Rows from block 3 of the image encoder, named by matrix and row number. Rows with one number belong to one neuron. Each number is 128 + 32 x the weight over its row's rms, rounded and kept within 0 to 255. All counts start at 0. Numbers have three digits each. After the name is the row's rms in percent of the matrix's.
# fc1: MLP up (encoder.blocks.3.mlp.fc1.weight, 512x128), inputs 0-127
# fc2: MLP down (encoder.blocks.3.mlp.fc2.weight, 128x512, transposed), outputs 0-127
fc1.321 100:124129128128127076124146127133130143130194130125133128139115125129198129125158131137147126114129130119176128121127120117144120216106128125128135117121138155060127128126121128159126126120153124128136140124130183127128000136211123130167126126128129130129128129141132128124102059130105125029115106125125132120146130071138122131128129126127134127120132127113141127125138160126110128138116
fc1.322 110:042139119134129140122127124128129129136133102119102139144102131157144128134128128126088201146128109121135140128113128136108127151129125126121138079123129113118122130132130129116064135131015129128166129133133123255190129128149059117126129130114144125129128133069021053117128132118134129134093119193170121148123000128128122131151124133101132142123128128131109129130093158106103125131128
fc1.323 058:129134128123132141132147129131128119133093132105121127127081149129046194124118169127128107104119253115132135141126129013124111122197134148132131128124214135122126119128124105119132126123128116126094126173127149126071088135084125132101134162119083128124072095134157163126132159143128126179128142099107137118147125142127128127134035144125105126110152255147132121118140126128238128133131
fc1.324 091:122168070056214149162127110127128131120182130134166124111132130128126137141120130228226120126148129141146130131127130255130052120128113127128121127127108126129106132090128141073127127118137126134131153120131215126123121127121082127119128125114132130128141127128116130168080129115127127129110128128119121126129133159123131136128123123153197100032116255064132126129145127123127121144129
fc1.325 095:129129066119135148137136130144123120127141130130150133124113130126128138130128128128130130134133140122123130127118130052179129184128128125130127205128108122157127128132126131000140129127129130125127152152125255139140142127126117126129135128129132129134129180128127124129125096131134125127129108139086128105128128133128122122151129128126119036129109130006123126127125119183131107129124
fc1.326 090:124128129128129119136124145131149116086131073130140205000103116113104101138129115129121135127125131194129133142098160143187130116127125110053145129156157128143131170129125075087148253131124140129121129128127122127125108167146142121103068104143127155153134119125127135129117125132185132128146125127128183132088122124129130138024089127116073129051137142126129121125179131118124106127130
fc1.327 092:129109083146135081126128132137133127129059125121128127141101241127073225150128117146135132242132127136092178097206142114141128121133124128132128128128099129138125108132082134080128128119128120087138109133127199151129130148125171124129137066136119081137129214194127123140131121147104142157050112085111129128126125115129142137062064110139148118142124127129148107231131184122130125121130
fc1.328 105:168137126129134242153127203123096128127133041175110127133130145139068208134120135113100123089164136255124097130108139131149126161111126131126129119127115187142124148087127124068132129122121127133129128127105054154050077130127134236122125095111129118128122076125147124128096128148130124119128147124155128119129135128147127127097139122128173127139129124096138098190126128107216124128126
fc1.329 076:131127130136142122121128125117132110120132115130126132155128132134125131125124144124048137151117128124126136127126125154061184131127130155128130111125137129096123127128125079232128119136137129123144126144124205132129047130142096126101097137089126143142130148137128094132138105129129131161127133116129129127135057116097124099076133134152115174153130117255141113144127126127132126128127
fc1.330 089:128141123125133131127023130147128129131129138124121130125137131132106138124111128227120133088081128143100130130134076185130113122129147119178129117125145155133128137091125126120130128076130128128135128128129127132081219119097133169114127115088130126122114128130110144143127127255125203132131007201173131117112119109094167200102125131179156129126127128167106129129133114135049125131130
fc1.332 112:106130128156126109132148126108129196116131132104107093135128146109092072138118128130150163106164130117122107129129124152126129144132116133129127117128229128132129129140151103164126128144125128118122011173128138231111184127134132128126128130076134128124125255099127235159162137161117129082156125068128128137116156115129128053123122126134111141128115151127124125000084128142129127122121
fc1.333 104:151137146109130093112130126134130129119024133128127135128129163128128191117119140117135000127134164152090173170133135126123145129131118130006129127111125164126128144110122109103137124136136138127127120211137085135133135130129127016203108158234130126135126134127148127116128117135123149111152159125109129122113067137117125137137124143126160124140128132144124039119111136114128134150140
fc1.334 083:125165122255128117097102130121095171128134195200129127128129131128131122163129128132131125108158132139129143138130113118127124000115153108113076130128081144124126126130128122128089133007120144155139141108138166127122128126128130089123119115119159136170106126118128136130123152128131146125128121069249124124132110110111127164122219127128155128134185132122122138129127128124100122074128
fc1.335 086:058128125077151128139127119121141130107131133123127128135127128130128125145127019111124170130170136135133133122097142130129120173132130124132131135127197081129139134131130177099122130125000178093148119126124132121120182119110132126126134127096102128130147230134051132132115124126128129133125126133127133106131145142106131125064121160144116132125130212000134133129136130126121128128124
fc1.336 071:114112142130127124117150131117151122132132055128069133125129130128127158135119126155133088128061125087126127125156127126123120120167128227128055129127129133130128063103130131220129096132136089164123128129061181128129146166121140133126158192126205082103130128133122124121126134111066128163130130126142171150146153064136013126128135123126174134133204124115048122133127179108138138129221
fc1.338 130:119128124123129127128130170113078156174035110105136151013126130128132115127031121129127106129097136127128127083138139128144127130128145126133137132139179127111132061138122137111128130128135126144130140125135113090134113131116129124117056125133142107152128129128132139222128129147121133127255129064126119113124128138109129166136147128255128128130127128126134153129120128127159087127129
fc1.339 102:133137129122123105143154131128146118132127123109113130124127131112208139134124138128127146124123128115127132131125041127128118127128087127125125120130135128135127125120038020055106134131125255123128133128121128141104126149213132108143131129151134086125124128131064128255127178210090128116104129107131127144127129132126086123143127160125119137136139137130129128126095129103180129129164
fc1.340 115:136128199105120137140126128116196129027057021085130145106121127126141127179118126128123128210116111144123137124125133128111128140136134139118129135124132132095129133122130127126156131136127094125125129128127126105129130128127065128127125128088128130131132128116181046251127136028048129122198139139130157051185126112134121109132121129131128114121136126135136132043181128127147137083121
fc1.341 075:125093128129255120165172117122133098131132204129121128138128190137130081130127142136126159186154127128116128139129130050081127154131123119129128138138126134092163128129124128117125143111128136074125128111178127121206110129128124107128000128128139127123116130124107035157143128130143158118092135190110125124105096113117109123125156131114159119124143136194096167128113126127128118130129
fc1.342 115:134133128121124116129127115089125137129130023118130172095017123127121122127127113129141126122129145093115127138130155074136124140134134127130102128157148128139131129135126127129171128158128000123106136125124129125148129000138126076130130127127227128131131134127092130187130126134151128128186128103124133122155124126128131128159128133192128126126154129121194139137120130123129117091140
fc1.343 103:134130100128124128127132255129131160129070129129135129100116128119131120099141128133127155090098126128120142125130118140118150145128133131131134075126099123129128125135126124131093128129143136084130128128140158127138091135157126177139125125134127179135131000130127125128129232134128127228131142117128138143128101176126138114125127127142119125082188065245150126041045120128127108070129
fc1.344 075:132128122123128129115157105158128131137042210125132099128121141120128121130128150077128127131179128167128154128128125136129140128158124127126128125130131137128129136121186135126003100172124126026074127148124133130134022125114125125140127087128129126160136127142137132129144128130132050255132119121096128118162137127126125125097078118127094112100136124155120127087100152138219167129129
fc1.345 118:117127126129131186143140132130121124113110126126117116141155035137127097108127133124121255126133128127173172128087126173140128163126126124100127091128111121128124129138128133127126135158138102084130113004122100161142000127129130128126128127142125146167126072123129129030125132139128125127123123012149129126128075130123133113129151127129197218125123136121132126140090129127123125136130
fc1.346 100:126141104118152126155129130097133124125138136128120117128110125130131138158139141133000141101173101131000134128098127209125143148130115131066244133122124171129133125125129120065129132128154132123133120088126126117132110128127135121162130128122172129126145151157128125122124079125113121129111110125072130163103141138125142127133126131121220109135165125130119127136124127130120129163087
fc1.348 083:126127116116157102127130214120153119067107106158128151140133126124128132126164127144124133154128126082129124093101123137140127130127153124122126128124153184126159112139123103123138124147129126139110191134132130117068121094135118056128000247142126132056057052137111137132127127134127156123128141129112136142136128127129135138125004126127112130130128129130150130163079181042100119153135
fc2.321 125:120112124129128105137125135129127061128129106163139138138189125102106135122112126020133128143128129124034105130103129131124129118133128117127124148125124121114125100127130175030132129125134137143115113128128153109135255128128136121128123127159133237129133129006131118117092132098169118137128135126127171130128138128121114133128132138126128131127152120127078128173117203116157116204138
fc2.322 055:058126128131158127138156065124140129099126129119135054123133113124166134121123131134130098149134128026199128091141113127110120124151116155178137140124105116149145131152112119130100127133146000078162113121111129130157128112132146131122128127151128115138145099169137129134111132135129128153127117103128121084147145128000123133124120212128183116142122125133120250128138121142122132128140
fc2.323 043:128133131131116123131127143122122166127129129126127131128128000118155129129138125100126128126129099153114134128121128158128118130130133150123129129131000136133130128129128139128148122133139108102099102128127130123128140148119128126135129131141128127128131129138162136120138152123061148131141127128133128136121159086132129134125175126133127127126026102113132130128106116128136117141133
fc2.324 166:129124145128123147118128104112126079121128126130127126119125178056129119128126129073087129153122080126125125127137133128131129131131150162080141126132131114132084119129156128128129128179187198127105168128129116036129128127131127129120128108093141128160103081123090106117131127174127128127125129127109144182123143164144159134107175141000000124125127111127142138125130128128123126127128
fc2.325 088:127100088130127137129124105129134131145137123124058156118136130122131155130131134130174074134094137126177128149132139219144108132155125131132032021102124138130126134134125133188128127107120128189143128095157000125127126128178132100126130128121129100122106144132051132128112111111155126129126157120120131092124134128123134127128129123055113136043116146126131127172127128123118225129127
fc2.326 132:126131097134102125128127083112145094131105135137142137138101128184110134133159143110126128128148123049131132157122100128100111129093132195251127119147158129130105155039132110163127124141132130149126128125144081089082127138110024141124107131046128077119132123121136128101138125179144127116121128130126132137231169139207125069153076154122149218124117111129158129078181183128132120129128
fc2.327 081:130125144130136139131095093151162130121066142153127091224093125132132110127139145119137128125125128160133018135130151161141135136128130131122129133134129126149106129125128125122128124130128125144129120125139128125058123133127128126133131101020068130109130132126000077122128132108124109116165128129079135060131128129155123120187123126160133123134126074127122149108143129144124129127130
fc2.328 076:118172154134141126115112120143255130115142128107128108109106110149122117191130091075140101150130145117179133127105134120122155152152131144162129114120124124128131109109141142134123157133120103164123128126190151122135129104115141133027128097124143122136114125130107095124109109141131111133127123133082130120142173127125139128074138148129132135126122155130152133018126156119135123135126
fc2.329 122:129128127126124145131153129143134140139128111125116129115127116121127120145129135127128153144074109125126126137128121124119127138131105120121126151134127127091153128133129132123126125130129109130152117130128130179123237122127100108148132134118122132091147121126172164133130135118124127193124097124114147161131131093183245115126197121128129059122127127134125118000136127123145075136144
fc2.330 098:135123104132127125145183131143130078118079155127134128142130173097160161131105128124121128139126134111128058128129130128123124121167104131114156127120132134129128126140129179129068140121225149118145130132130128119119135102216120129116136217123138129124113092171123126120129187127129128117126112080138113141129111115126117061127119118138174065108220128128226166122123126125125140246255
fc2.332 141:138110128159100124134128126140118117116128177129129180130105141197133125161168131152144122105149112135127131129127124104049172100126126105117076135134128046089108115126183128126127123142154181131143115073146132124122160103121124021130129136155125127140129103209128068121057128132126132127128180146126126128140157028203157000131151127133127122112100131138152120125134108122135127128133
fc2.333 063:128130110134117136130119126133104136123145109133127127124126129107255139096129131128133124134121126128139127146103131134132226134128125000123117124166118119188132144115147073119140125135130128134086129000128125197072117129127118127142119125252129092125199178122138126180099127157134128120128119152128131110120135077124132128128139132119129124132088075125146126130132128128128127128128
fc2.334 091:126113118057124130122093133133114126089125153000129127130148128153120121111128117131130134132127124128120069128132130120127126138147102117139152130135153084144128151101134138138142130131134129122166123126129183133127129129129130123128142123128127102091130127130116008128135156134141150132126115129127035172105131127130125129128061141111106127117130107126108129129176143000134128240199
fc2.335 068:126111121144119117139142127112122114138143151192181026082131035158178128115124035147121131129023123168133123148129128130253168174129128132196120122127088116173129085143128123195115129135127132125125118087137127124128093140132079130148152130118131140111127114161208164148128126128130124127121119030151128153100136119130097129140118111114144129133123059122192129128127116132128153133128
fc2.336 029:126092128130120130137129105125092131129129118127136125127127127130127124000139134139126128128128128125105139133122129137128135127130134122121127133127130130124132119128117127128255131125127243124128127126118119123128135128124127190128126107135137129128123132128125128132130141140122131118103121128132121128109128124135217130127128131118163124128023082129131127130128146129129123125128
fc2.338 112:128128000122141127145138130135131131116126111128126135133156139164216125129079122084129127128128128128138134199255141125134122120131128125142128123134128125127130123128128166186091108127112128092133132129131126173129129096120120129126121128125136128124095142131105126130127000129214116124116131128141082118190063129123130129129129112125127112057131130136132137103126128128142133127131
fc2.339 141:127130127127126056132000127123123178123129139210134092126128117124150178130120144124132129120158132133110127093124138125118147152128127124126129114133173134128126125074170121132127128137129138131127130059129081130130126104127123151123123128128165128114155129123127123133126131114140131131129131127104148113116132114127146130123176123144128141196124111113123032128127125129124128000146
fc2.340 098:128123029110127114126096160138154162112092142000129112128130169159082153213132115132113133105144081130125089154255119128130129146135126128126152117129177124127130125110118132127115127119217102141125130127133129107127134075127187140130155114117149133132124131110129124081128093126122128132111127120184128131124110130116146132124180122136126041136141133131128127110112139133132159206170
fc2.341 101:115132128147105126090182128129119126128130128129132124138131134000128123198136124128122126129134139125124098129131131183125128186126066138152109115129000120128095134128128130134127126136124128124124124229132127125129129180127127131134046132129127122130128104129147229128149125127128127144109202109128128116130125059122123104128126132125128133112126127152071210129077134131126126104189
fc2.342 116:122125069125052121131137123130129129127129132128129122138201142114124175128129127128136154126127138130130123157129134129135139126129129128095126127133125128130127147129115135109130121132127129119129193128131128109139059000130123121127121126086142128128126127130171122128130125127213142062125132083103128126126007135111129129128130130145140124129128146131140136146091130000128063130125
fc2.343 085:136183128111134111126126131134139127124130129156163119128089152124110127119126129132065175119125124134101085132132128128164144127138077128129127169128096127027134133124144129152129165191158136110208158131122186131121083135128128080126130137051138166124120110122135133128114133126130125140144145120109136119116098221125136134128147154128015139145134132128125126000122112217146087123104
fc2.344 082:176122125128122115127131130136140147111127125122130125111125126065130115118133113117129128126120070155125130134124134196130103179127125128115129130129114127129111127125088142128149128115136068125108116218127134125040255140128083128136137125131132117128110129118129135175143228135126176113130127105146130127129100126128124128128141128140129133092000127128197113072153106147108132129131
fc2.345 067:136206149127252124139125144128106132168122106159120132119128118137104083132132244146124115093123087129125166121140130017161134123128132120144136160113103132126255124108067135048116108130089082130134149120194142166118196131124128134107115137124128129143126184093133146075120129174138128133128129117082138118086110124123132123128117134170127135125130147125147112128118124137128161112128
fc2.346 053:167127147188127114130151124122169123136198118120110129126142128181124133129122135133214125119000129126162131132134125120126129125134133137139128107120095131112125133121053127039140128125195169138130128082113121141128118141127130144152143116108126092161126140126129127161045071107129115129091135201112118117141021084080128222137128129128110105128190126122129125099138136134130124119128
fc2.348 076:134110134138124128040109125155128124128118125172142106121145113152127154130131032102142103115132150105124196126127132129157124021151121126132130124128114145128125144128131129112032215135119075114205128136147128018129123126128106124137119071181232107128157121138155214116072186125129126129120103173127138130141128147198124121138169129127127118129132122111130126180127129122126119127098