From a checkpoint of a small contrastive image-text model: text encoder width 192.
Rows from block 8 of the image encoder, named by matrix and row number. Each number is 128 + 24 x the weight over the matrix's rms, rounded and kept within 0 to 255. All counts start at 0. Numbers have three digits each.
# fc2: token-mixing MLP down (encoder.blocks.8.mixer.f.fc2.weight, 100x64), inputs 0-63
fc2.0:148140133134128123123131129109134127134117129141124116130126133127137130129104128128129132120131135136127120135101128128123125127130129125127128133135128125137128114130122126114100129125132126
fc2.1:107128128129129175125095151128127131131124118079128127128135128126125119128133125107059134125128125113129109129125129125127110100127127113138110131101126129090128139128118125128128124127088123
fc2.2:140130122128139124126111248124125106126128117129164179141131128127126094125131128124128123143127128123120125127127128128128123127124127100122120128127133147128136138126127107128128128106131100
fc2.3:199128129130133124125129124125115127123121139123160128127128128156133127140118093130116127129128126082146131138137131148134128129129128119127145124128129128132155131149081128122125123127128135
fc2.4:184125130125129128123135143124101119116137166130131127140118128132126113117152126130147131101130162125124128128122122119128119125124129128129126126014126127148131121130128020127126129134128075
fc2.5:119128134124128127133156147128127122125124139125050141125124126134108131134129136139129128119129124129128127138127127111128127127133127126119124127128131118124094135128122125128142133147116129
fc2.6:132128123136126101126133129140108128126148132132000111128127143088137116127104131127141132115127079126130126102128096129119125105125125129103139136145116127126104123127131204132125130130108142
fc2.7:127125128132107131128126116128127126136131125143118126129127127129128128119123102129111119085124126159125126128094126128129127114130133128131128128131166110128084129128107127129127096128123142
fc2.8:134122117130129131128129126164122130113128131080128069098141129087128127127167128125135125113127161128128133153126136000132128128125128189133129138112138135126128117134131000126128136110128102
fc2.9:129129131128135130131128128122129130127123139154116128139156129148127115135058127127099121128128122128125125130133124157129134131127128108130161148131128128135131131128105125127122128128129133
fc2.10:129126124125126142121128128127130128117128115195160161152120123137118128128115150131125128132130133130180122123129127143130133126125125124127137000149110128122132132129127144126096126124133122
fc2.11:130128122128141088130114129131133120129127137126130125132132129127127143131139122127129126145118128142127133129134128102121127146127129126127194127132127128134128131139129131128014129132123128
fc2.12:130129143130128151128120137135125130127119233124078127129121130097118112129166120107229130109128129128069129133130126128126127125127134131125133114129130128154108142129146072131128121131132138
fc2.13:128133127074129127128106127126124124117128129129127141123123129170127119123133130126109129149129129127129129149131135130127128126121125130114136135123127129128149126134127109132126124124133120
fc2.14:128128139130147128128127129121128122255129114130165158132128114143098127128124167126127129124127123122156124125123129129126128124128128111125133127127114147120134124127125134113126122125129128
fc2.15:130128130128152135122255119128128135129122139126142161139136141152116120125161121127109131123128147128127126135100138128129128142127130137130129123126129130148128125130113067141128064127125125
fc2.16:130130112131128127128123115130128136128115125129126077128130115125137127128134128125130125135128125130128164123129117116128127125128151122145128124133127095139097128141127126129130120136129128
fc2.17:121133129130127122141131128128118116128143142114000138214127129100128128127134097128140135155137128129100130125133128131124128136126129129128134131128055035136069128126125119127118128129116192
fc2.18:130128108128134129111125115125099129121117122128164133127126130155128125128131115132102133255128130109128125126128159128136130127128129095128105126123129131138139127129126096127127129125128129
fc2.19:130127111128131155109107000129129128127137128130146130125133130135091129125134129133128153124128129133123112137127128128147130137128125096129130129112118111144129131123128061128128125127111131
fc2.20:130129128127129129126132129129131126122128123128172149131127125130128127128130112129117142112132126126133126110130129141128126144130127122117131127255146126138138126144106128128131132122133127
fc2.21:135128128128147129130119134127125127130131131118168135139128128153127116117131107133096128127126139130105128123255142164126132128128128110117128155130130130128096126127130084134144122132131075
fc2.22:127128127131128118130133129195129117128126131134134124128127129178129131133138129126125141136128126132118127188128125164166128121138125133127146200102138049159101157126128173133128129140118106
fc2.23:140129155124132134128126128132123122128127119128148168129125131153126119255120132136090141126130130129154128131127144138128130128125127114119127116128131131128126120132086128130145128104128129
fc2.24:172131131088126132124127151132124131131129128129129124128124147223125084130142140136040125128125129141127117126116128124127133126129107125128097128133125132120137123135017124127148128152128124
fc2.25:127129133120128133127117126127131129142121127129187150128126129148127127119127170126121130127129121129152145127129148182137131134129142126065126128124130127131147121129096148129129152151129116
fc2.26:130124141114131128129129113131114128125124134128137141129128133153132130133161122120099130126128127132129143122121144141175129127132128128255126119123134128137191144131127094126141134126135132
fc2.27:128134130137130126146129123128129130137125125130114115128131129069133148107114109128125128131159128129129138125127128123154126125128132128133127117126125114137128130127177128124129129140105129
fc2.28:126134129120120151127120130080255128121128131137148129126121126213138126128125123128116135098134129130125168126131134169129128131130131130130098122129127129128128128127115117130129125102150127
fc2.29:137128105128131123119126124089069115127128137129134194154113126140119138125128128125080134126128131129142124128128151144139127127127130128124141127128117117138133128133125130136127125128122211
fc2.30:119128127127133134128125128162135125137128105126129144125132127133086125128125130133140128126118132103128128126130133122135128144128132053126131132073146100127130132129136132132125136128130125
fc2.31:128130127077144123126127114124133126130124099147167144130124128134131138128071140129130116136128126139127158086125149128118124129129130132124132137069134128099128124135125128143136119134142126
fc2.32:156127133126127127111159128125114119136120128128127133128128128200129083133117128127051127131131127137109128130131127149131127125134124121111128121127125112136067120131109138144129220129127124
fc2.33:130119131162092100128127127117134130126128111118128118100129138106184128074085144128129119127128127126158128126128128113103110102129111202139128118252128108063149121121128246128129125000133143
fc2.34:134125139130171138127117142124105119135133145137134184141114139189128255129129128133083127126129128127145136127137127129128128117128128129099130127124125129131131128128044127139130127071115132
fc2.35:122138128120123123130128130123123112136128126133128133128130128225129124131128131130056127130127142129127100128123121125106134127132140134128128123120121132169126127125001128129129135082148127
fc2.36:128128213132136129124133131129120125128128127128128126087135137126136135118113124121130119128128020127129104138123111149133092132138133128127205129139069104125120128128151137126094128102129175
fc2.37:137129128114130130135129139132128132127127134128128207131126129129123129144010133128132130119131123157136124131128137157128124133127141113097178132127109142118227127136127148123169129107130140
fc2.38:128133123112128127125132129122129123126128124132138143128000128170135137126112126129123126127126127127125131255129147127126129130127132101114117123126146128128138131128073129130144121094128138
fc2.39:124130144129098143112131148104127106126123121081127124042123124134127126132120128128129132111128105127111131107147127148129128157144105128130128124065138123126126128089142146178126124130128157
fc2.40:129110129132110139171117130117130126133139128144197130128124136134140145136132128129116133121126124136129128128123130155146096133128128103134129128133155144126128128160158134000128123152130127
fc2.41:191129095122127128132125113113128128127129138136139146128129128147133131120102151128128124136121120132129134128000141132126143131135150099129135129125132142102129121127126129127166122129128101
fc2.42:136116107129132140128100126126134119156137112129127109129133127128127110129102126127173105128129136109113117127111098129117127127124132128127124128114120047129087129121134143126146114128129116
fc2.43:130127129128181168126126098134129123146170105145183156130118131126129109075124153128129130129151133000145087134128117148128135126128130124147128125127128151135130112126134137130151103107128142
fc2.44:141133156132128122132124116127129144122129113129153127128129128155135127120088152130108135134129133049138130127119202130129143089130159131098127128129129129171154119152114166135142140124126120
fc2.45:161119128126172162118110118114130128129138133132129148143125131150125092128127128134129128127143172051127136125118128138130136124128130133101099129139136142128154124128131167131130122027104101
fc2.46:125125128145121124124118129136137164128124133099128128124148120127131068128116159125142123113128170147124127099118127129129136110124131129085118130133130128053128118131129159149223126068129129
fc2.47:120131129113129138044111085129125129129138128125133117115135130136128130110000150132161128128129140135097136107128030118144131081126129125127120127119162040140161101129127151126182118079133129
fc2.48:124128152129139118129109127137125127125126243137128153151128128135127121166128079132133173139126112130117128133114081129168125116116108130132000130127118127128255134134134118128129127130130218
fc2.49:114128069144123112122130129128122129126127126131125068156137133128128127127120127115143132111124121125074128122127102119128124128125121126132103142123121128142113116126138142130058129131128124
fc2.50:133123149000184128130129130125128126128140132130129134128129134131122129110089140128131133137130127142128128126128170132126122000129131122131147127129127128129128124138107145127136133128128135
fc2.51:128115125139135128011132120125130128133127117127219134138129136129164128129126141143128131129125122131173126134119125140129133134128129117124128124143159148102096128128130137125131125144136119
fc2.52:129124127125144139130147115133126145130153128131164145131126126130132137111128137136122137132128128129179001134124126131140126120136128118130132127128144173103128131125130148128129127130093127
fc2.53:153117099127184120125127124129122126129123091128133155130126128136134129129127138130128120129128203060128126139112132169124125220131126128127128126122146167052128131124107129120139112127138112
fc2.54:128114139145167127140126129128127132136132123128135136128129128105122128126128137131129127140125129123168124157128132153131128141132115129128129125136128128079128088128133159129135128129097106
fc2.55:117125171126127127132128127119128129125126133143115062126124128090128130128129122128156128127132070127129127121128130044124125128127118130133133121140132132116124255128171125131041127133126131
fc2.56:136129127124162131113126128120127118125140123105160128128152128167098131133103234128132133118133128105025130125128158187127122125125129124127134126134133128109128127135076163120125130089128125
fc2.57:174128089113159114129129127129127130131126127128134152124175122119131125129125154123147130128139147128144107109129122131128115126126127128131099128132127161099154090124129130143138124123129149
fc2.58:127130108124127132144128125129127127128126153153175148132175136125133130128128128085129119119126127131167132127129117167129091129126128071113124131129000143181127115202137141126129123128157128
fc2.59:139128127128139149130135171126128128139125127149187155135141138132137130129128130157130128128142127127131129113123133133124131129128127040111128119127139134127130123115128140128130127128141129
fc2.60:128080129128126094123108128126127130128126039132127117124128122126128120105129128135128128130127127132131141116135121122029128144130129127116130130112141175129128123129133129130130127219130116
fc2.61:127124112144128121127126135134154128123128112136128123133134127121152127129135122125132150128128127133124128127124129130127161128121127129116255129128129124126072137130118099129124128177120129
fc2.62:137128135128112132128134130130130123139128126105129128131131120136130139128120216129190133129128149107111070137133022132127130123126127114134149125131138116068128130130134154128131120131124132
fc2.63:126130128133128132200122127126126131128135122097121122129126126134123131126127127125119122128118126119127102131128096129123127131123128165130126129132128126091125129106202128128134128146129128
fc2.64:129129120150137128132146126124131123128129127136173127135128124148125124136126114125128118134130131134152113138134132166142130123125197130126128125132134138015127123128130146107135135125134146
fc2.65:124134072145128127122129127128129147146128128146142100127128119127117128127128128098128110130127159132139129127124128127126123122117141172129102121116128171101129121122141120126128134128128099
fc2.66:126136123137144127127129135128127000128140131152175158136128127134116128130126127130118128131127124129171102132127126138128120126128141129129127132135130145129136128159129133134129128127131134
fc2.67:130129127130138122129140126134127135133145126149182133131146124129124128133127127128130123129127128112184126112131126134119121127127126127129128137128123154103133124135138134131128123132128121
fc2.68:078125129143130116123130115125103149131128129130110130096128125124131128128131134117126124107128126127132137022117125124076141146104109130127108126136154128128126132082128128138128128127132120
fc2.69:129120122143129129126127128197127123138115114131165160129139128128148128127132134107129109120130128128128127090135127128121129130126145003132128103119158171129128128100144132128128125157092133
fc2.70:127105126134120101111132133109122125129107051133158129131133125136127145130129129123130125125129107128184130128129152128109129150133118129138129128117133198131124129135144130128128125154125128
fc2.71:134255128147130131119125129128128127129127070129151161127124130120129126126126130128131124124121127123171099126126143125126128126131129120127132125135086139118131122128127146110130127123127115
fc2.72:131125125128135128112120116122130121129129127136127152159115154132132128127122067129125098131114081231133127144141108142122126128131128129125128104129121091126121063129137129136130141129128127
fc2.73:124125099146134111129118147126126117128161127129137075136114077083128126104117129128128040133128135120146130127106146125072130128130165129128126126128127127128127118127123130125144127135127128
fc2.74:242132127135128131096129129139124125127148122128146180128129125119124128125131133121128122161130133129174119133128140128133110128120106124115132123128128152128149117128130138121134129129132153
fc2.75:125142127136130130132132129128121127128134132144169147136128255129112133128106132119128129128126125142168112123125134150128095125113128128129130132132118137091131126147128129126144134131132120
fc2.76:128121128140125127115124128127153123120134134139126120146122153103119128128170099123129121125095122179147130126131125103125128131127136145124129129129000075129128126128238126114095081139154147
fc2.77:125122127135130131113121127126124133133140124129154155137135129123126123125128129118128128128128128128157112127128131133124102118255128128131126130129130142127150122128126132124128136121128123
fc2.78:129128124124121131129129128090128141142129136129143135130157128128159129128125122116130127128132021128176131129128127142117128137123148125128103127138137160121157128130127130129129131128131129
fc2.79:121135128210127126127138134069128131153130115130129144127131129027119132128130133105128124077143071128151127131127120130125244130129121127129130135132125133128127150138211139126109129132125129
fc2.80:127118122129126085131140128137128111132129114128126136131129127128128126131142131123129130118126128131135129123129128103113124129129128126126128129128146128166150128130128137129114120129115128
fc2.81:122107133128100133129127128127108133126137119125000100128127128072128129134128069120133118119127129128122108123127115118252117139110132160114127127130127114128128123128140131133094130135078127
fc2.82:111117127129130137149104129141130110137128064133128134127125089113102144094151129129121067126130117125144146128130141123118131127128127128138126132128131144162113127186129132118097121126123127
fc2.83:130108126141127165073130128128125128129141093131171177127123129133131130131151133129125127137126129126182128129129129142127125128129168118148127127129113133128117128129127136130130128128124125
fc2.84:124143121137104139128121108127128130164139127128165126128126095123111120116124130126130118127122115130189131128130173126128121116130144129134120127126139168203112128154128125123123119125128121
fc2.85:130119128132105140131124127128125129125000131120089071127130127103130128127134065123120248118127122125117157135129129119126137138132106145133128127125107097142127127129135098122109118128126126
fc2.86:099128119126142128126127130128100149130129130131194128144124103125120127127129124128129108131113128132169129121131123125124121126117135130127102127128128130129125128146128123088127127125123112
fc2.87:127145140129129131131129118129118153143116131132131134131131115128125130115132128108125106122127122125132182130131135114126046123126133129146116125125127128188129127128128119129070129134127131
fc2.88:122130127129125129118129137107137129131136140127146128131126127134130107127128129255138107128128129127158128120128128129119000130127176117128127128136119127128159132136130148127112140137125128
fc2.89:127128133134126130128133141000129125129132128128133128130126101129122129127127130078131128163127125153127160113133122123099122129123112128132116129121126144141128134131128159130116128127136128
fc2.90:128125080119127132127145147128129131123121126116128076128132129133087122128129120151132121132122105130115126158129127128131153189125127131147127130129128129130123128128128140129062122126130129
fc2.91:129122131134125124217126126125124129129136128124132166130119129126126127126130127121133128118129125126129132129131107127121124109122131131127128132118124127128134133145148129123100125128094118
fc2.92:134129128130130130150127127123125123128153119161174127130128128132128128128167107107128127132121128120120136129165127160122129128129127117128126138128127128167109127126128130126075126138000128
fc2.93:122125125128129131130128122166128131127133131127016089129125132132176123120128136111130128121117126131000130113137038127138126127114116132128127133131129099131122134098128127130125126132126124
fc2.94:128132136123121127127128123140122116124128143105125135128095118127122094129107126108124127129111124128093130127134127122129130126126126131127128133123202128134114129129128119101098128129130118
fc2.95:135130136123135131124127125125127128123119127129184131141128129106125127128129128114127124129255108158167012128128129128127118128129126129124128128126100142128127128129132128126129130124128130
fc2.96:123128127120117136115127129129128110128129128113126128132116042128127120133129127128128129114112105128125177128128127120126128129117129134149126129129133126160127140127127126123133128128130129
fc2.97:130115128127117127125133128120126126129134136128132123127128116130126116128111131101126134128121126147047149111133127122128128129137127129132126124128137063132093140136130128128127126172130129
fc2.98:103127141129120129128127122081119121129132130129000128113127129099129129128129118172132129129124180128123112130129134128163117129124124128128126129129128128129123128104133128128025128166136141
fc2.99:096129129128128125135141128124127125133127129103000128127132129136128125127136133123155134130129130105134134114127118109128129129130127127127146129128129092147139139055128140121206156128138149